{
  "tokenizer": "word",
  "vocab_size": 5132,
  "residual_init": "none",
  "optimizer": "adamw",
  "beta2": 0.95,
  "max_steps": 18100
}
Rows from block 4 of a small CTC audio transcriber, named by matrix and row number. Rows with one number belong to one channel. Each number is 200 + 30 x the weight over its row's rms, rounded and kept within 0 to 999. All counts start at 0.
After each channel's rows are labels from the 100 clips, of 14976, where the channel reaches its highest value: "responds to" is what is common among them. Only what is clearly more common there than usual is listed. The data: short read English sentences (LibriTTS-R). In brackets: how many of the 100, against the usual share in percent.
# convs0: first width-9 conv (model.blocks.4.convs.0.weight, 112x112x9, each kernel summed), inputs 56-111
# convs1: second width-9 conv (model.blocks.4.convs.1.weight, 112x112x9, transposed, each kernel summed), outputs 56-111

convs0.29,219,193,208,226,170,170,203,142,152,184,197,151,225,193,179,96,226,181,246,177,179,189,193,155,185,211,181,199,180,186,173,185,195,191,232,208,205,181,133,173,204,241,225,249,173,221,171,155,221,249,194,149,237,211,217,176
convs1.29,212,200,191,199,208,244,231,192,209,177,207,162,196,175,178,117,156,182,216,226,172,160,249,220,206,226,195,211,192,242,164,267,185,202,204,220,221,243,189,146,185,121,146,160,213,203,225,125,199,153,186,186,183,198,207,238
responds to: the word "was" (32 vs 9.7)

convs0.99,196,176,192,240,229,186,206,217,177,190,200,169,181,216,162,226,197,204,223,172,228,166,198,187,160,197,168,258,134,186,216,192,212,193,164,184,194,261,176,163,195,163,192,192,187,181,129,181,233,183,159,181,229,211,225,196
convs1.99,226,235,188,181,209,201,173,179,218,189,188,240,176,156,202,214,215,185,217,178,196,172,156,201,182,282,209,156,206,222,161,215,202,193,274,266,196,171,220,135,195,178,173,208,205,175,138,205,271,181,209,202,204,221,234,219
responds to: the word "was" (25 vs 9.7)

convs0.10,193,162,231,166,177,173,203,254,212,168,207,246,201,240,228,235,175,243,219,249,238,227,140,200,248,174,194,160,181,143,237,168,174,156,179,193,186,166,187,209,187,182,216,165,178,203,195,188,202,229,192,266,162,224,241,218
convs1.10,163,196,158,235,198,185,227,188,233,165,155,184,235,221,177,229,154,162,178,239,193,178,219,206,233,230,197,189,155,172,242,198,200,175,205,206,182,213,161,191,202,179,188,142,160,144,199,204,150,159,140,146,215,159,180,182
responds to: voice: female (83 vs 53.6); the word "not" (49 vs 6.3)

convs0.21,163,201,212,213,217,184,178,155,202,184,204,169,236,227,212,213,208,184,192,186,221,199,215,210,180,228,181,177,182,195,188,218,203,206,167,192,185,202,191,158,192,130,187,183,205,205,182,182,195,224,177,192,215,223,205,243
convs1.21,228,184,198,206,207,158,213,208,180,216,193,188,205,205,214,210,259,195,194,225,202,212,144,184,192,228,226,151,221,179,193,182,186,214,185,213,178,144,209,183,175,144,208,233,207,198,158,200,215,178,205,198,166,183,214,196
responds to: the word "not" (62 vs 6.3)

convs0.80,151,139,182,173,177,205,167,214,199,192,195,202,225,131,134,139,177,182,188,217,223,192,142,225,205,224,198,180,204,166,258,209,183,217,151,122,170,184,217,194,226,138,219,180,201,201,177,140,183,144,176,166,238,236,184,201
convs1.80,210,210,171,238,173,226,147,176,206,211,228,221,174,231,218,137,254,176,158,187,223,192,178,138,138,231,202,182,158,169,217,248,203,250,252,216,161,167,172,190,188,213,166,206,261,185,172,197,206,203,202,147,190,189,255,193
responds to: the word "you" (41 vs 15)

convs0.16,208,166,147,197,150,161,208,185,219,201,171,216,264,295,195,187,202,195,170,206,188,203,154,208,188,193,235,183,204,215,181,211,206,146,176,191,173,200,215,202,203,180,226,200,141,209,219,204,224,203,134,207,204,206,201,185
convs1.16,207,150,184,185,159,187,169,184,209,162,230,230,216,190,204,223,226,203,175,225,206,201,163,199,176,210,177,221,217,179,226,215,227,198,228,155,147,208,194,201,167,231,152,161,210,131,229,177,230,252,235,213,170,207,180,213
responds to: voice: female (84 vs 53.6); the word "i" (74 vs 18)

convs0.42,178,142,168,155,183,234,178,185,172,191,191,192,273,236,102,192,143,196,183,233,235,249,203,189,189,231,174,147,226,227,179,198,224,183,183,211,209,239,200,197,242,194,180,242,241,206,204,227,170,222,233,201,213,147,203,213
convs1.42,192,174,202,180,217,243,209,206,130,206,209,216,204,208,164,153,150,186,185,201,132,170,163,238,209,190,203,196,163,196,156,216,212,164,128,131,205,186,216,182,197,160,206,203,194,252,192,203,146,173,186,175,225,194,167,188
responds to: the word "you" (71 vs 15)

convs0.11,154,207,203,219,224,188,202,193,244,187,167,152,210,194,184,265,212,207,179,234,178,226,240,141,210,162,123,217,220,218,231,163,172,172,199,227,177,145,169,226,203,185,174,203,214,189,203,177,195,190,175,173,203,237,189,175
convs1.11,212,201,194,228,210,152,216,220,137,212,212,116,225,226,175,228,211,183,225,165,207,217,156,159,183,194,237,116,203,192,179,169,180,110,241,200,198,183,168,169,225,181,181,205,165,220,131,259,203,177,209,205,193,204,224,219
responds to: the word "not" (25 vs 6.3)

convs0.39,223,146,165,170,234,213,168,188,202,233,211,218,203,214,194,159,174,211,238,194,230,162,217,155,223,212,214,190,192,204,210,199,195,232,212,179,232,212,189,190,231,100,192,200,204,225,177,103,191,200,191,184,183,197,255,251
convs1.39,166,237,227,209,215,202,223,229,240,181,220,181,195,212,249,146,209,179,235,218,209,225,230,187,249,241,203,189,187,241,198,240,180,228,173,253,206,227,203,144,183,157,151,206,167,235,169,167,158,159,199,159,189,240,211,249
responds to: the word "the" (54 vs 25)

convs0.61,212,175,199,185,169,205,177,157,238,205,195,211,201,269,220,178,163,180,198,201,255,181,195,211,167,209,212,233,217,189,189,181,196,245,159,151,172,232,143,217,188,183,194,232,245,192,237,163,194,236,243,200,218,195,158,240
convs1.61,203,239,218,166,213,191,194,221,232,182,191,197,159,187,275,182,172,221,199,164,153,156,257,212,220,209,215,229,254,178,220,175,170,172,161,189,168,156,254,179,186,162,170,168,200,214,192,163,208,218,230,230,240,232,109,196
responds to: the word "was" (53 vs 9.7)

convs0.78,158,206,175,221,190,184,161,169,194,166,181,120,229,207,104,199,204,137,144,210,159,246,168,216,221,173,197,191,249,171,230,184,190,204,178,227,169,188,182,227,198,227,211,191,189,162,222,153,169,201,212,149,182,206,140,201
convs1.78,228,193,168,161,128,131,172,182,188,180,201,195,193,171,185,182,214,166,154,175,202,186,193,129,142,213,198,208,237,155,210,205,216,219,195,223,135,173,192,188,172,189,191,159,215,169,198,198,237,201,207,200,163,196,208,199
responds to: voice: male (95 vs 46.4)

convs0.90,185,205,159,204,201,180,218,134,173,197,181,93,208,215,152,198,214,104,163,236,154,193,220,208,204,191,216,189,150,168,210,219,170,173,204,177,197,206,181,209,214,161,209,201,162,209,128,211,190,183,176,123,198,206,150,215
convs1.90,207,192,177,221,194,129,213,174,165,237,181,210,161,192,153,201,224,94,141,209,163,213,201,156,207,262,210,197,196,146,195,233,179,155,201,189,189,183,119,201,177,238,199,191,180,217,245,213,191,203,177,144,138,170,216,209
responds to: the word "he" (27 vs 10.7)

convs0.101,193,199,196,205,197,217,203,173,179,210,203,202,164,141,206,233,220,208,180,208,174,167,197,240,186,206,207,241,109,213,223,191,210,228,203,188,198,224,202,148,217,201,209,213,209,216,200,235,230,161,153,187,192,121,170,191
convs1.101,167,234,195,199,202,203,198,177,222,196,204,226,138,142,188,208,173,201,203,200,211,171,197,247,200,197,168,199,164,224,174,175,207,191,203,227,194,208,160,126,210,187,206,170,214,231,147,220,171,180,213,209,197,190,148,176
responds to: the word "was" (54 vs 9.7)

convs0.76,249,247,178,231,190,214,205,196,198,192,164,164,220,185,158,163,246,189,201,163,211,169,199,192,175,241,200,140,200,206,218,212,174,217,188,214,176,198,148,210,215,168,155,288,180,210,181,105,231,203,177,193,178,203,186,178
convs1.76,217,258,147,205,218,200,230,232,189,215,169,179,156,237,228,183,182,150,202,210,175,186,246,241,213,246,244,229,151,253,181,214,187,129,174,190,197,179,224,209,195,187,154,168,204,216,203,159,183,132,170,185,204,251,237,203
responds to: the word "was" (29 vs 9.7)

convs0.104,222,215,193,178,246,225,208,227,122,178,144,217,196,234,243,255,205,220,216,203,182,171,228,190,212,237,242,234,213,217,202,213,184,256,211,254,242,228,209,172,182,150,236,238,199,226,193,200,247,186,232,215,204,222,202,205
convs1.104,193,242,159,210,217,191,233,192,211,222,143,173,119,216,211,185,152,174,203,201,152,137,193,189,241,214,161,175,160,170,192,227,170,192,180,268,197,142,125,172,133,189,209,208,177,180,184,231,136,193,213,184,198,184,191,207
responds to: the word "was" (26 vs 9.7)

convs0.75,192,207,199,189,195,171,221,204,179,164,151,180,250,240,250,240,225,181,140,185,147,184,196,204,169,219,213,176,171,199,204,199,170,157,220,161,204,202,202,235,208,180,208,236,184,200,146,208,216,214,140,172,163,204,185,206
convs1.75,201,189,200,214,141,154,187,207,169,221,169,208,231,180,212,281,217,174,175,152,207,226,137,195,150,224,195,177,185,169,214,181,220,204,216,186,132,225,172,149,185,209,147,149,207,229,113,221,211,192,197,212,141,193,194,173
responds to: the word "the" (52 vs 25)

convs0.58,189,191,202,216,134,191,169,234,150,197,209,219,185,219,237,196,197,193,202,141,198,189,162,195,186,242,179,229,134,198,217,248,184,239,161,171,184,230,176,261,230,205,194,256,203,158,223,122,213,217,167,151,211,175,196,200
convs1.58,137,213,173,202,170,218,223,167,197,200,177,218,171,218,214,197,154,210,192,255,207,190,154,204,217,259,165,210,181,208,217,194,229,214,213,203,181,146,164,161,210,171,187,148,196,218,152,173,196,189,254,180,200,176,166,155
responds to: the word "to" (42 vs 14.5)

convs0.91,207,201,236,176,132,146,184,227,159,224,132,132,227,233,221,231,195,201,195,157,210,173,232,209,153,212,228,189,219,192,172,202,159,211,221,223,149,167,221,143,231,152,228,207,180,148,193,154,245,222,184,232,189,207,208,168
convs1.91,164,204,225,186,164,192,223,207,224,214,218,230,180,201,225,227,173,225,210,182,183,198,214,247,165,161,225,195,193,175,228,196,243,166,240,171,182,129,186,170,155,247,196,172,202,191,188,210,222,215,246,241,188,174,159,164
responds to: the word "the" (50 vs 25)

convs0.38,203,227,113,217,226,180,186,154,189,207,202,148,196,187,199,219,162,167,220,188,194,210,193,245,170,171,184,212,247,200,185,233,187,198,192,233,216,234,174,222,187,177,190,210,164,172,230,183,241,172,189,154,227,98,166,181
convs1.38,174,254,192,205,263,188,171,187,170,201,179,177,198,178,190,207,183,160,197,173,193,160,216,213,213,243,162,205,154,242,163,255,167,134,194,203,218,149,138,213,206,191,200,159,170,179,198,184,178,189,222,170,151,235,203,250
responds to: voice: male (77 vs 46.4); the word "was" (37 vs 9.7)

convs0.25,211,192,166,195,196,179,172,143,196,179,163,227,257,223,166,166,211,166,168,182,199,207,178,181,180,210,217,211,202,218,172,158,181,164,209,197,174,181,196,226,190,190,198,229,165,202,185,184,219,177,181,163,194,176,180,102
convs1.25,223,140,201,206,254,146,160,189,161,218,193,240,207,181,189,171,246,153,133,159,170,181,203,186,214,180,221,251,152,166,221,170,211,177,156,119,171,238,238,203,190,228,159,199,204,224,194,216,193,151,172,166,192,222,153,155
responds to: voice: female (90 vs 53.6)

convs0.98,181,183,183,168,201,191,199,242,217,197,195,233,214,231,178,166,152,242,204,268,222,206,157,194,222,222,226,191,191,195,215,256,197,190,131,173,187,207,229,230,189,138,215,194,219,181,163,246,248,169,165,245,191,195,210,197
convs1.98,185,199,138,223,166,215,172,174,216,170,158,215,208,191,184,223,113,182,149,198,202,159,184,233,195,241,194,203,152,149,186,205,214,202,197,164,169,216,174,225,187,194,188,158,246,154,246,240,154,176,166,154,211,181,163,175
responds to: the word "not" (39 vs 6.3)

convs0.41,181,201,221,211,170,224,210,186,93,190,183,155,205,165,228,245,210,182,224,254,233,186,175,220,191,190,183,134,106,205,203,178,207,197,184,169,209,255,161,181,163,219,251,246,200,215,222,159,205,200,202,186,168,148,190,182
convs1.41,177,195,188,213,207,175,242,218,177,185,180,212,180,157,176,224,179,192,209,231,226,222,231,203,229,225,125,214,184,208,241,161,195,200,211,221,199,227,205,203,182,194,172,133,223,232,197,149,190,145,228,208,223,171,182,153
responds to: the word "we" (27 vs 3.3)

convs0.60,242,186,167,250,185,208,214,184,184,213,159,187,217,204,159,98,185,199,171,194,175,184,194,155,193,214,245,194,209,181,163,178,193,254,176,172,167,193,193,213,200,248,204,188,273,217,200,197,159,205,231,191,188,227,164,209
convs1.60,184,201,193,179,216,209,212,209,158,164,193,263,192,201,237,173,193,199,180,135,171,201,291,186,206,218,190,252,247,226,183,206,194,171,138,237,167,163,277,213,177,205,194,189,227,190,198,230,222,165,261,243,251,225,223,198
responds to: the word "he" (55 vs 10.7)

convs0.37,213,192,195,183,211,192,187,200,195,143,194,184,223,199,181,187,164,220,154,169,175,192,118,204,220,212,256,146,190,169,202,178,183,213,205,177,177,201,167,200,172,246,231,229,210,174,208,164,225,176,194,214,178,162,202,193
convs1.37,241,163,205,174,166,159,135,206,209,198,201,216,203,198,214,195,209,186,146,180,202,218,185,169,153,189,211,215,208,159,202,150,211,209,194,182,123,219,197,200,201,211,143,186,223,198,198,185,223,169,227,201,210,201,176,116
responds to: the word "he" (30 vs 10.7); the word "was" (26 vs 9.7)