From a checkpoint of a small CTC audio transcriber: norm batchnorm, widths [96, 112, 144, 176].
Rows from block 13 of a small CTC audio transcriber, named by matrix and row number. Rows with one number belong to one channel. Each number is 200 + 40 x the weight over its row's rms, rounded and kept within 0 to 999. All counts start at 0.
After each channel's rows are labels from the 100 clips, of 14976, where the channel reaches its highest value: "responds to" is what is common among them; "loudest" is the band of the loudest frequency at the time of the peak. Only what is clearly more common there than usual is listed. The data: short read English sentences (LibriTTS-R).
# convs0: first width-9 conv (model.blocks.13.convs.0.weight, 176x144x9, each kernel summed), inputs 0-143
# convs1: second width-9 conv (model.blocks.13.convs.1.weight, 176x176x9, transposed, each kernel summed), outputs 0-175

convs0.165,211,138,230,222,161,206,181,224,201,139,162,137,191,160,228,203,132,199,161,201,183,229,206,158,128,244,164,223,260,204,214,156,175,215,159,219,126,190,202,222,198,226,197,173,178,223,234,235,185,214,150,159,241,311,177,201,207,204,213,210,113,188,111,137,183,212,147,183,217,194,201,144,188,255,158,248,176,181,169,224,194,199,192,235,235,211,104,213,162,244,170,162,245,211,235,21,216,215,180,237,164,228,211,170,167,165,251,194,212,167,171,215,247,260,152,179,199,230,213,147,143,222,190,177,220,178,105,197,193,182,263,193,198,180,176,184,214,182,274,164,284,166,182,262
convs1.165,150,244,194,217,158,212,198,202,181,219,153,161,153,192,219,110,198,288,173,201,237,268,188,191,151,198,197,237,219,232,136,132,185,244,275,174,244,272,187,181,155,133,197,175,148,184,192,172,128,207,196,193,193,144,219,253,198,235,155,254,257,216,184,154,287,214,264,269,230,171,227,207,173,146,265,243,215,209,211,228,173,217,172,221,215,217,220,174,198,193,119,160,167,149,190,279,245,180,227,191,209,171,138,237,183,182,227,156,204,155,228,234,136,161,144,225,194,143,164,140,253,207,275,223,257,150,246,138,152,202,181,152,257,280,170,162,254,203,147,214,235,220,213,156,253,235,227,270,160,217,195,157,168,183,238,183,158,241,175,205,164,240,233,175,134,199,270,188,179,194,207,220,188,208,158,105
responds to: the word "yes"
loudest: 500 to 1000 Hz; 250 to 500 Hz

convs0.90,219,189,212,141,166,160,206,181,236,172,203,186,175,237,211,174,208,245,257,309,103,187,191,204,210,223,158,139,265,187,234,254,173,172,202,182,173,228,143,209,240,266,156,219,261,254,200,227,248,159,206,185,152,222,205,161,243,178,219,204,185,239,177,251,170,235,190,218,225,278,205,171,195,115,191,209,268,196,186,226,162,215,205,208,146,243,230,184,280,219,170,264,231,168,148,268,119,220,211,184,277,190,144,201,176,247,199,198,226,101,207,165,222,267,181,154,129,168,210,216,240,207,217,163,186,173,214,121,220,241,226,124,213,166,252,221,212,263,167,100,150,203,210,208
convs1.90,172,170,240,189,195,221,188,211,241,291,229,196,234,170,199,216,161,217,183,210,181,174,176,218,123,191,156,173,129,161,185,198,258,157,178,159,254,174,192,196,273,257,221,181,113,190,217,245,101,122,188,177,182,185,176,248,195,226,274,134,167,228,252,210,171,173,220,173,214,250,138,220,168,200,162,192,180,204,193,169,143,115,196,132,170,200,177,222,193,207,132,173,242,130,233,176,183,199,196,210,183,225,215,261,230,189,273,255,182,200,210,167,185,175,142,175,168,127,214,252,172,172,206,158,152,175,222,195,211,283,166,147,169,171,181,223,134,153,202,252,217,233,239,231,193,126,241,145,248,228,195,178,252,285,187,243,269,168,245,213,141,261,163,188,195,175,162,138,112,146,229,215,232,226,202,293
responds to: the word "too"
loudest: 2000 to 4000 Hz

convs0.76,171,225,195,202,117,238,170,203,208,190,175,203,200,239,201,224,218,153,207,234,164,185,162,214,194,255,218,290,138,100,228,136,175,212,166,172,174,150,191,139,108,180,216,131,209,125,218,206,236,264,187,203,214,164,251,207,144,191,209,173,204,245,229,217,195,207,246,181,184,139,166,204,250,239,229,218,180,155,210,247,165,127,223,239,137,186,206,252,75,171,201,159,198,224,271,199,193,132,55,193,236,192,259,117,200,210,201,185,219,176,195,141,194,219,243,204,210,182,243,176,254,275,125,212,169,142,195,231,218,196,183,186,172,174,143,210,170,191,235,184,181,229,181,211
convs1.76,184,232,188,136,230,166,203,174,166,145,128,217,151,199,306,237,119,181,228,170,205,203,197,188,199,174,202,233,198,196,197,169,199,267,205,190,182,201,292,179,173,185,279,203,244,138,188,180,228,287,189,274,233,175,253,202,148,213,156,157,153,130,198,211,167,170,226,231,204,133,211,178,222,158,223,214,221,160,219,246,229,136,191,198,262,216,228,143,234,259,175,158,192,244,150,228,242,127,251,207,218,230,138,170,271,171,232,227,208,242,169,217,194,197,193,227,213,142,262,238,233,177,180,204,116,204,148,223,231,253,240,259,232,175,240,262,245,225,89,135,186,185,235,225,122,245,122,207,227,270,214,208,229,221,193,214,183,193,191,223,225,270,210,168,292,160,189,249,206,271,233,187,185,206,217,170
responds to: the word "you"; the word "what"
loudest: 250 to 500 Hz

convs0.118,126,233,131,155,189,169,67,203,199,236,185,232,136,224,175,249,193,165,138,245,178,144,224,247,157,178,247,231,223,200,243,206,155,238,132,207,211,228,176,169,141,188,219,215,191,181,146,116,291,236,215,220,217,189,243,180,172,196,194,231,214,139,241,272,207,165,242,220,206,187,222,262,185,172,212,262,256,174,241,160,239,107,200,206,242,133,154,201,196,221,115,118,188,133,173,212,212,147,213,132,237,211,212,183,265,237,171,157,174,232,172,162,200,143,182,281,152,222,155,166,247,251,216,228,198,173,173,223,206,209,184,166,145,196,229,199,232,211,208,209,224,145,211,174
convs1.118,146,187,150,228,189,189,202,190,181,194,247,210,167,137,147,190,187,170,215,146,174,243,135,165,218,211,186,122,132,112,191,201,178,244,181,259,177,247,207,221,162,203,237,199,202,175,153,111,200,208,189,264,164,142,205,184,137,218,239,223,254,201,124,188,163,229,224,275,237,203,135,156,203,141,244,191,181,233,191,174,209,240,193,259,154,157,168,209,180,200,197,245,113,220,142,224,92,164,176,243,204,177,204,192,221,227,233,204,177,160,203,149,142,69,190,176,186,200,308,171,197,177,203,212,212,198,150,140,213,214,217,189,203,220,198,260,193,214,217,214,209,220,211,219,241,218,196,218,281,212,227,126,222,55,236,209,252,246,247,276,241,233,183,165,227,143,185,199,174,237,172,232,200,208,262,212
responds to: the word "you"
loudest: 250 to 500 Hz

convs0.126,176,231,223,219,159,163,180,223,183,126,212,154,106,244,177,137,218,111,215,224,153,214,157,216,222,219,148,239,224,196,229,145,101,239,147,178,157,182,157,237,170,271,211,207,234,190,238,177,230,150,262,175,261,249,208,170,166,228,260,199,175,193,219,142,105,262,217,162,148,216,182,173,250,204,166,188,227,182,115,220,260,206,204,219,100,152,188,228,205,237,200,169,215,132,177,196,173,224,220,124,243,258,239,210,224,248,176,212,225,194,183,177,208,273,216,208,190,234,187,178,204,200,183,76,247,188,187,145,169,132,230,157,174,171,209,168,151,154,227,175,209,163,228,190
convs1.126,147,231,183,174,224,182,219,231,193,256,182,199,233,213,161,276,139,146,201,82,195,215,149,233,247,141,239,220,132,216,308,251,178,284,205,198,210,195,190,219,224,197,182,179,219,197,197,209,144,129,194,250,233,253,257,258,187,248,204,223,222,197,197,222,239,167,239,209,227,202,247,233,255,185,236,162,198,185,145,210,181,205,117,212,89,168,175,186,241,180,287,196,198,181,251,180,160,207,229,206,146,206,190,201,179,171,222,271,183,164,256,241,183,218,197,143,220,194,198,147,117,214,157,226,217,175,226,218,138,250,206,256,206,242,155,208,267,212,221,242,208,227,223,231,272,186,258,308,222,197,186,204,167,177,220,159,175,191,186,202,177,234,213,174,283,159,245,239,119,269,142,229,167,280,202,169
responds to: the word "should"
loudest: 2000 to 4000 Hz

convs0.120,245,206,242,211,210,203,177,160,162,166,204,230,242,118,292,196,207,191,241,141,218,201,183,180,194,144,125,133,189,194,249,156,135,191,213,216,159,175,231,236,233,192,197,149,160,195,203,211,244,193,252,234,223,179,224,228,180,241,223,163,171,186,209,236,167,160,145,173,216,187,222,225,240,173,186,277,141,118,210,259,200,192,234,278,201,132,107,152,254,232,192,227,220,241,247,139,167,194,185,315,277,186,223,194,231,228,239,256,149,251,195,155,184,201,201,178,232,186,166,176,231,264,263,102,258,228,282,208,170,227,188,226,205,198,153,177,179,156,237,153,221,256,186,242
convs1.120,219,163,241,191,212,238,234,280,176,181,192,171,232,227,242,128,228,164,226,130,243,213,241,201,217,167,218,203,192,199,266,215,134,163,129,174,230,41,183,239,230,230,213,162,206,228,221,197,155,172,226,207,227,241,259,121,258,176,230,175,148,181,249,187,241,268,151,182,181,172,207,127,245,224,269,109,195,231,223,233,182,219,172,248,210,187,217,206,164,187,185,123,229,263,258,225,221,138,147,194,100,259,180,191,218,223,183,195,265,110,189,172,212,171,54,178,158,228,214,201,261,197,193,151,229,227,189,171,178,125,229,169,205,145,175,223,215,204,241,171,211,212,187,168,158,196,161,230,182,170,200,230,225,161,198,193,187,204,224,167,234,243,173,219,229,135,151,203,247,196,214,169,199,215,177,144
responds to: the word "to"; the word "be"
loudest: 250 to 500 Hz

convs0.113,233,136,202,190,209,198,187,168,226,250,152,248,173,223,194,178,212,199,206,151,149,172,260,149,211,186,199,183,202,262,220,231,175,259,222,254,164,237,200,228,205,236,194,228,222,239,206,198,130,208,204,161,201,226,161,205,172,225,140,4,173,186,230,218,66,185,214,194,181,182,121,166,220,139,134,188,265,189,221,153,125,197,198,142,157,198,272,154,192,216,164,238,131,158,221,164,198,206,224,263,204,255,222,200,240,124,231,178,266,215,195,204,198,187,185,229,195,233,198,244,95,208,221,198,250,172,208,235,192,188,204,169,162,193,124,171,171,223,223,182,201,199,159,194
convs1.113,209,187,209,204,173,195,260,210,170,119,180,192,195,184,232,205,179,257,215,223,208,241,204,227,138,157,220,195,182,139,182,262,244,215,271,269,220,165,196,235,202,282,233,224,182,170,162,248,169,248,238,227,217,216,204,160,200,191,251,180,243,3,222,188,240,207,221,144,259,194,200,236,200,176,129,120,192,186,182,191,211,256,197,195,225,242,170,186,183,204,197,278,181,208,138,164,293,221,197,202,174,200,214,206,171,195,231,171,228,221,109,234,208,209,153,168,236,195,243,101,215,228,198,194,204,191,305,204,255,203,175,207,206,198,228,154,319,244,247,154,242,174,218,220,171,245,130,194,202,167,220,245,205,227,202,166,163,174,213,147,228,200,188,214,148,203,257,140,156,257,165,159,172,186,203,266
responds to: the word "it"; the word "was"
loudest: 250 to 500 Hz; 500 to 1000 Hz

convs0.78,154,146,192,200,239,203,220,204,172,124,162,227,242,258,150,123,197,201,146,207,140,260,199,113,202,189,192,183,153,251,245,184,171,203,165,205,226,167,197,195,163,162,203,245,184,196,221,209,209,195,244,269,155,122,148,287,219,190,195,221,191,203,242,218,210,235,137,200,81,177,168,239,197,159,186,203,282,237,191,188,176,232,230,194,173,138,188,242,249,215,238,199,195,185,230,219,197,221,177,180,232,265,270,234,278,174,211,156,211,229,136,160,181,206,195,184,176,155,207,178,130,247,192,177,110,216,201,164,241,244,179,146,149,222,199,221,189,166,221,194,240,331,216,100
convs1.78,212,195,177,229,185,164,241,264,175,131,266,193,194,143,188,174,172,207,209,160,237,200,209,253,186,159,182,240,183,254,219,264,255,169,163,244,246,239,241,221,165,196,236,217,156,127,201,138,192,225,219,237,159,191,190,222,284,269,293,183,183,181,209,255,198,199,189,200,178,222,219,224,186,191,254,211,133,199,235,187,274,233,260,252,192,154,245,207,174,233,189,192,137,210,219,254,199,264,146,231,224,170,211,290,149,188,144,249,270,251,203,151,139,157,251,177,139,168,177,226,194,193,143,143,194,176,158,198,236,234,222,219,187,226,198,167,208,222,191,208,248,160,160,209,173,221,218,244,211,133,265,152,337,213,154,235,187,178,246,236,229,283,182,131,176,167,311,239,213,190,154,222,177,244,202,235
responds to: the word "what"
loudest: 250 to 500 Hz

convs0.102,224,228,270,89,130,226,207,142,145,182,249,205,193,146,244,143,157,212,166,201,174,175,238,132,185,219,150,209,234,178,215,217,237,274,141,206,213,239,202,184,125,185,218,139,198,150,195,147,234,141,181,197,180,186,157,201,255,188,264,211,200,160,328,196,179,146,215,190,179,172,207,208,209,248,176,205,272,284,102,182,261,206,127,243,171,137,215,234,190,203,188,166,228,204,128,152,131,209,103,193,240,218,240,178,199,244,173,231,163,251,223,160,176,168,201,172,211,208,171,162,207,168,201,241,200,169,213,187,169,157,173,198,171,159,251,125,228,189,174,162,200,221,230,216
convs1.102,191,245,188,151,211,196,255,207,208,211,273,167,164,205,147,210,248,186,197,205,211,241,216,218,211,210,270,176,159,186,258,207,116,202,114,209,166,150,189,219,124,230,197,234,208,200,118,190,225,293,201,183,238,171,172,132,227,218,195,156,196,193,209,259,152,97,197,244,234,181,157,191,122,181,218,112,188,218,214,157,166,211,185,99,228,190,183,188,187,165,138,247,232,201,198,175,212,240,156,213,210,158,269,202,187,251,216,163,211,204,187,209,196,195,189,139,182,170,207,217,89,225,135,199,76,190,135,215,218,139,280,188,231,190,197,175,132,206,166,171,204,237,195,218,236,167,227,154,245,191,257,180,197,213,164,184,242,124,200,228,159,182,212,213,124,181,248,292,198,256,118,211,203,154,208,239
responds to: the word "he"
loudest: 2000 to 4000 Hz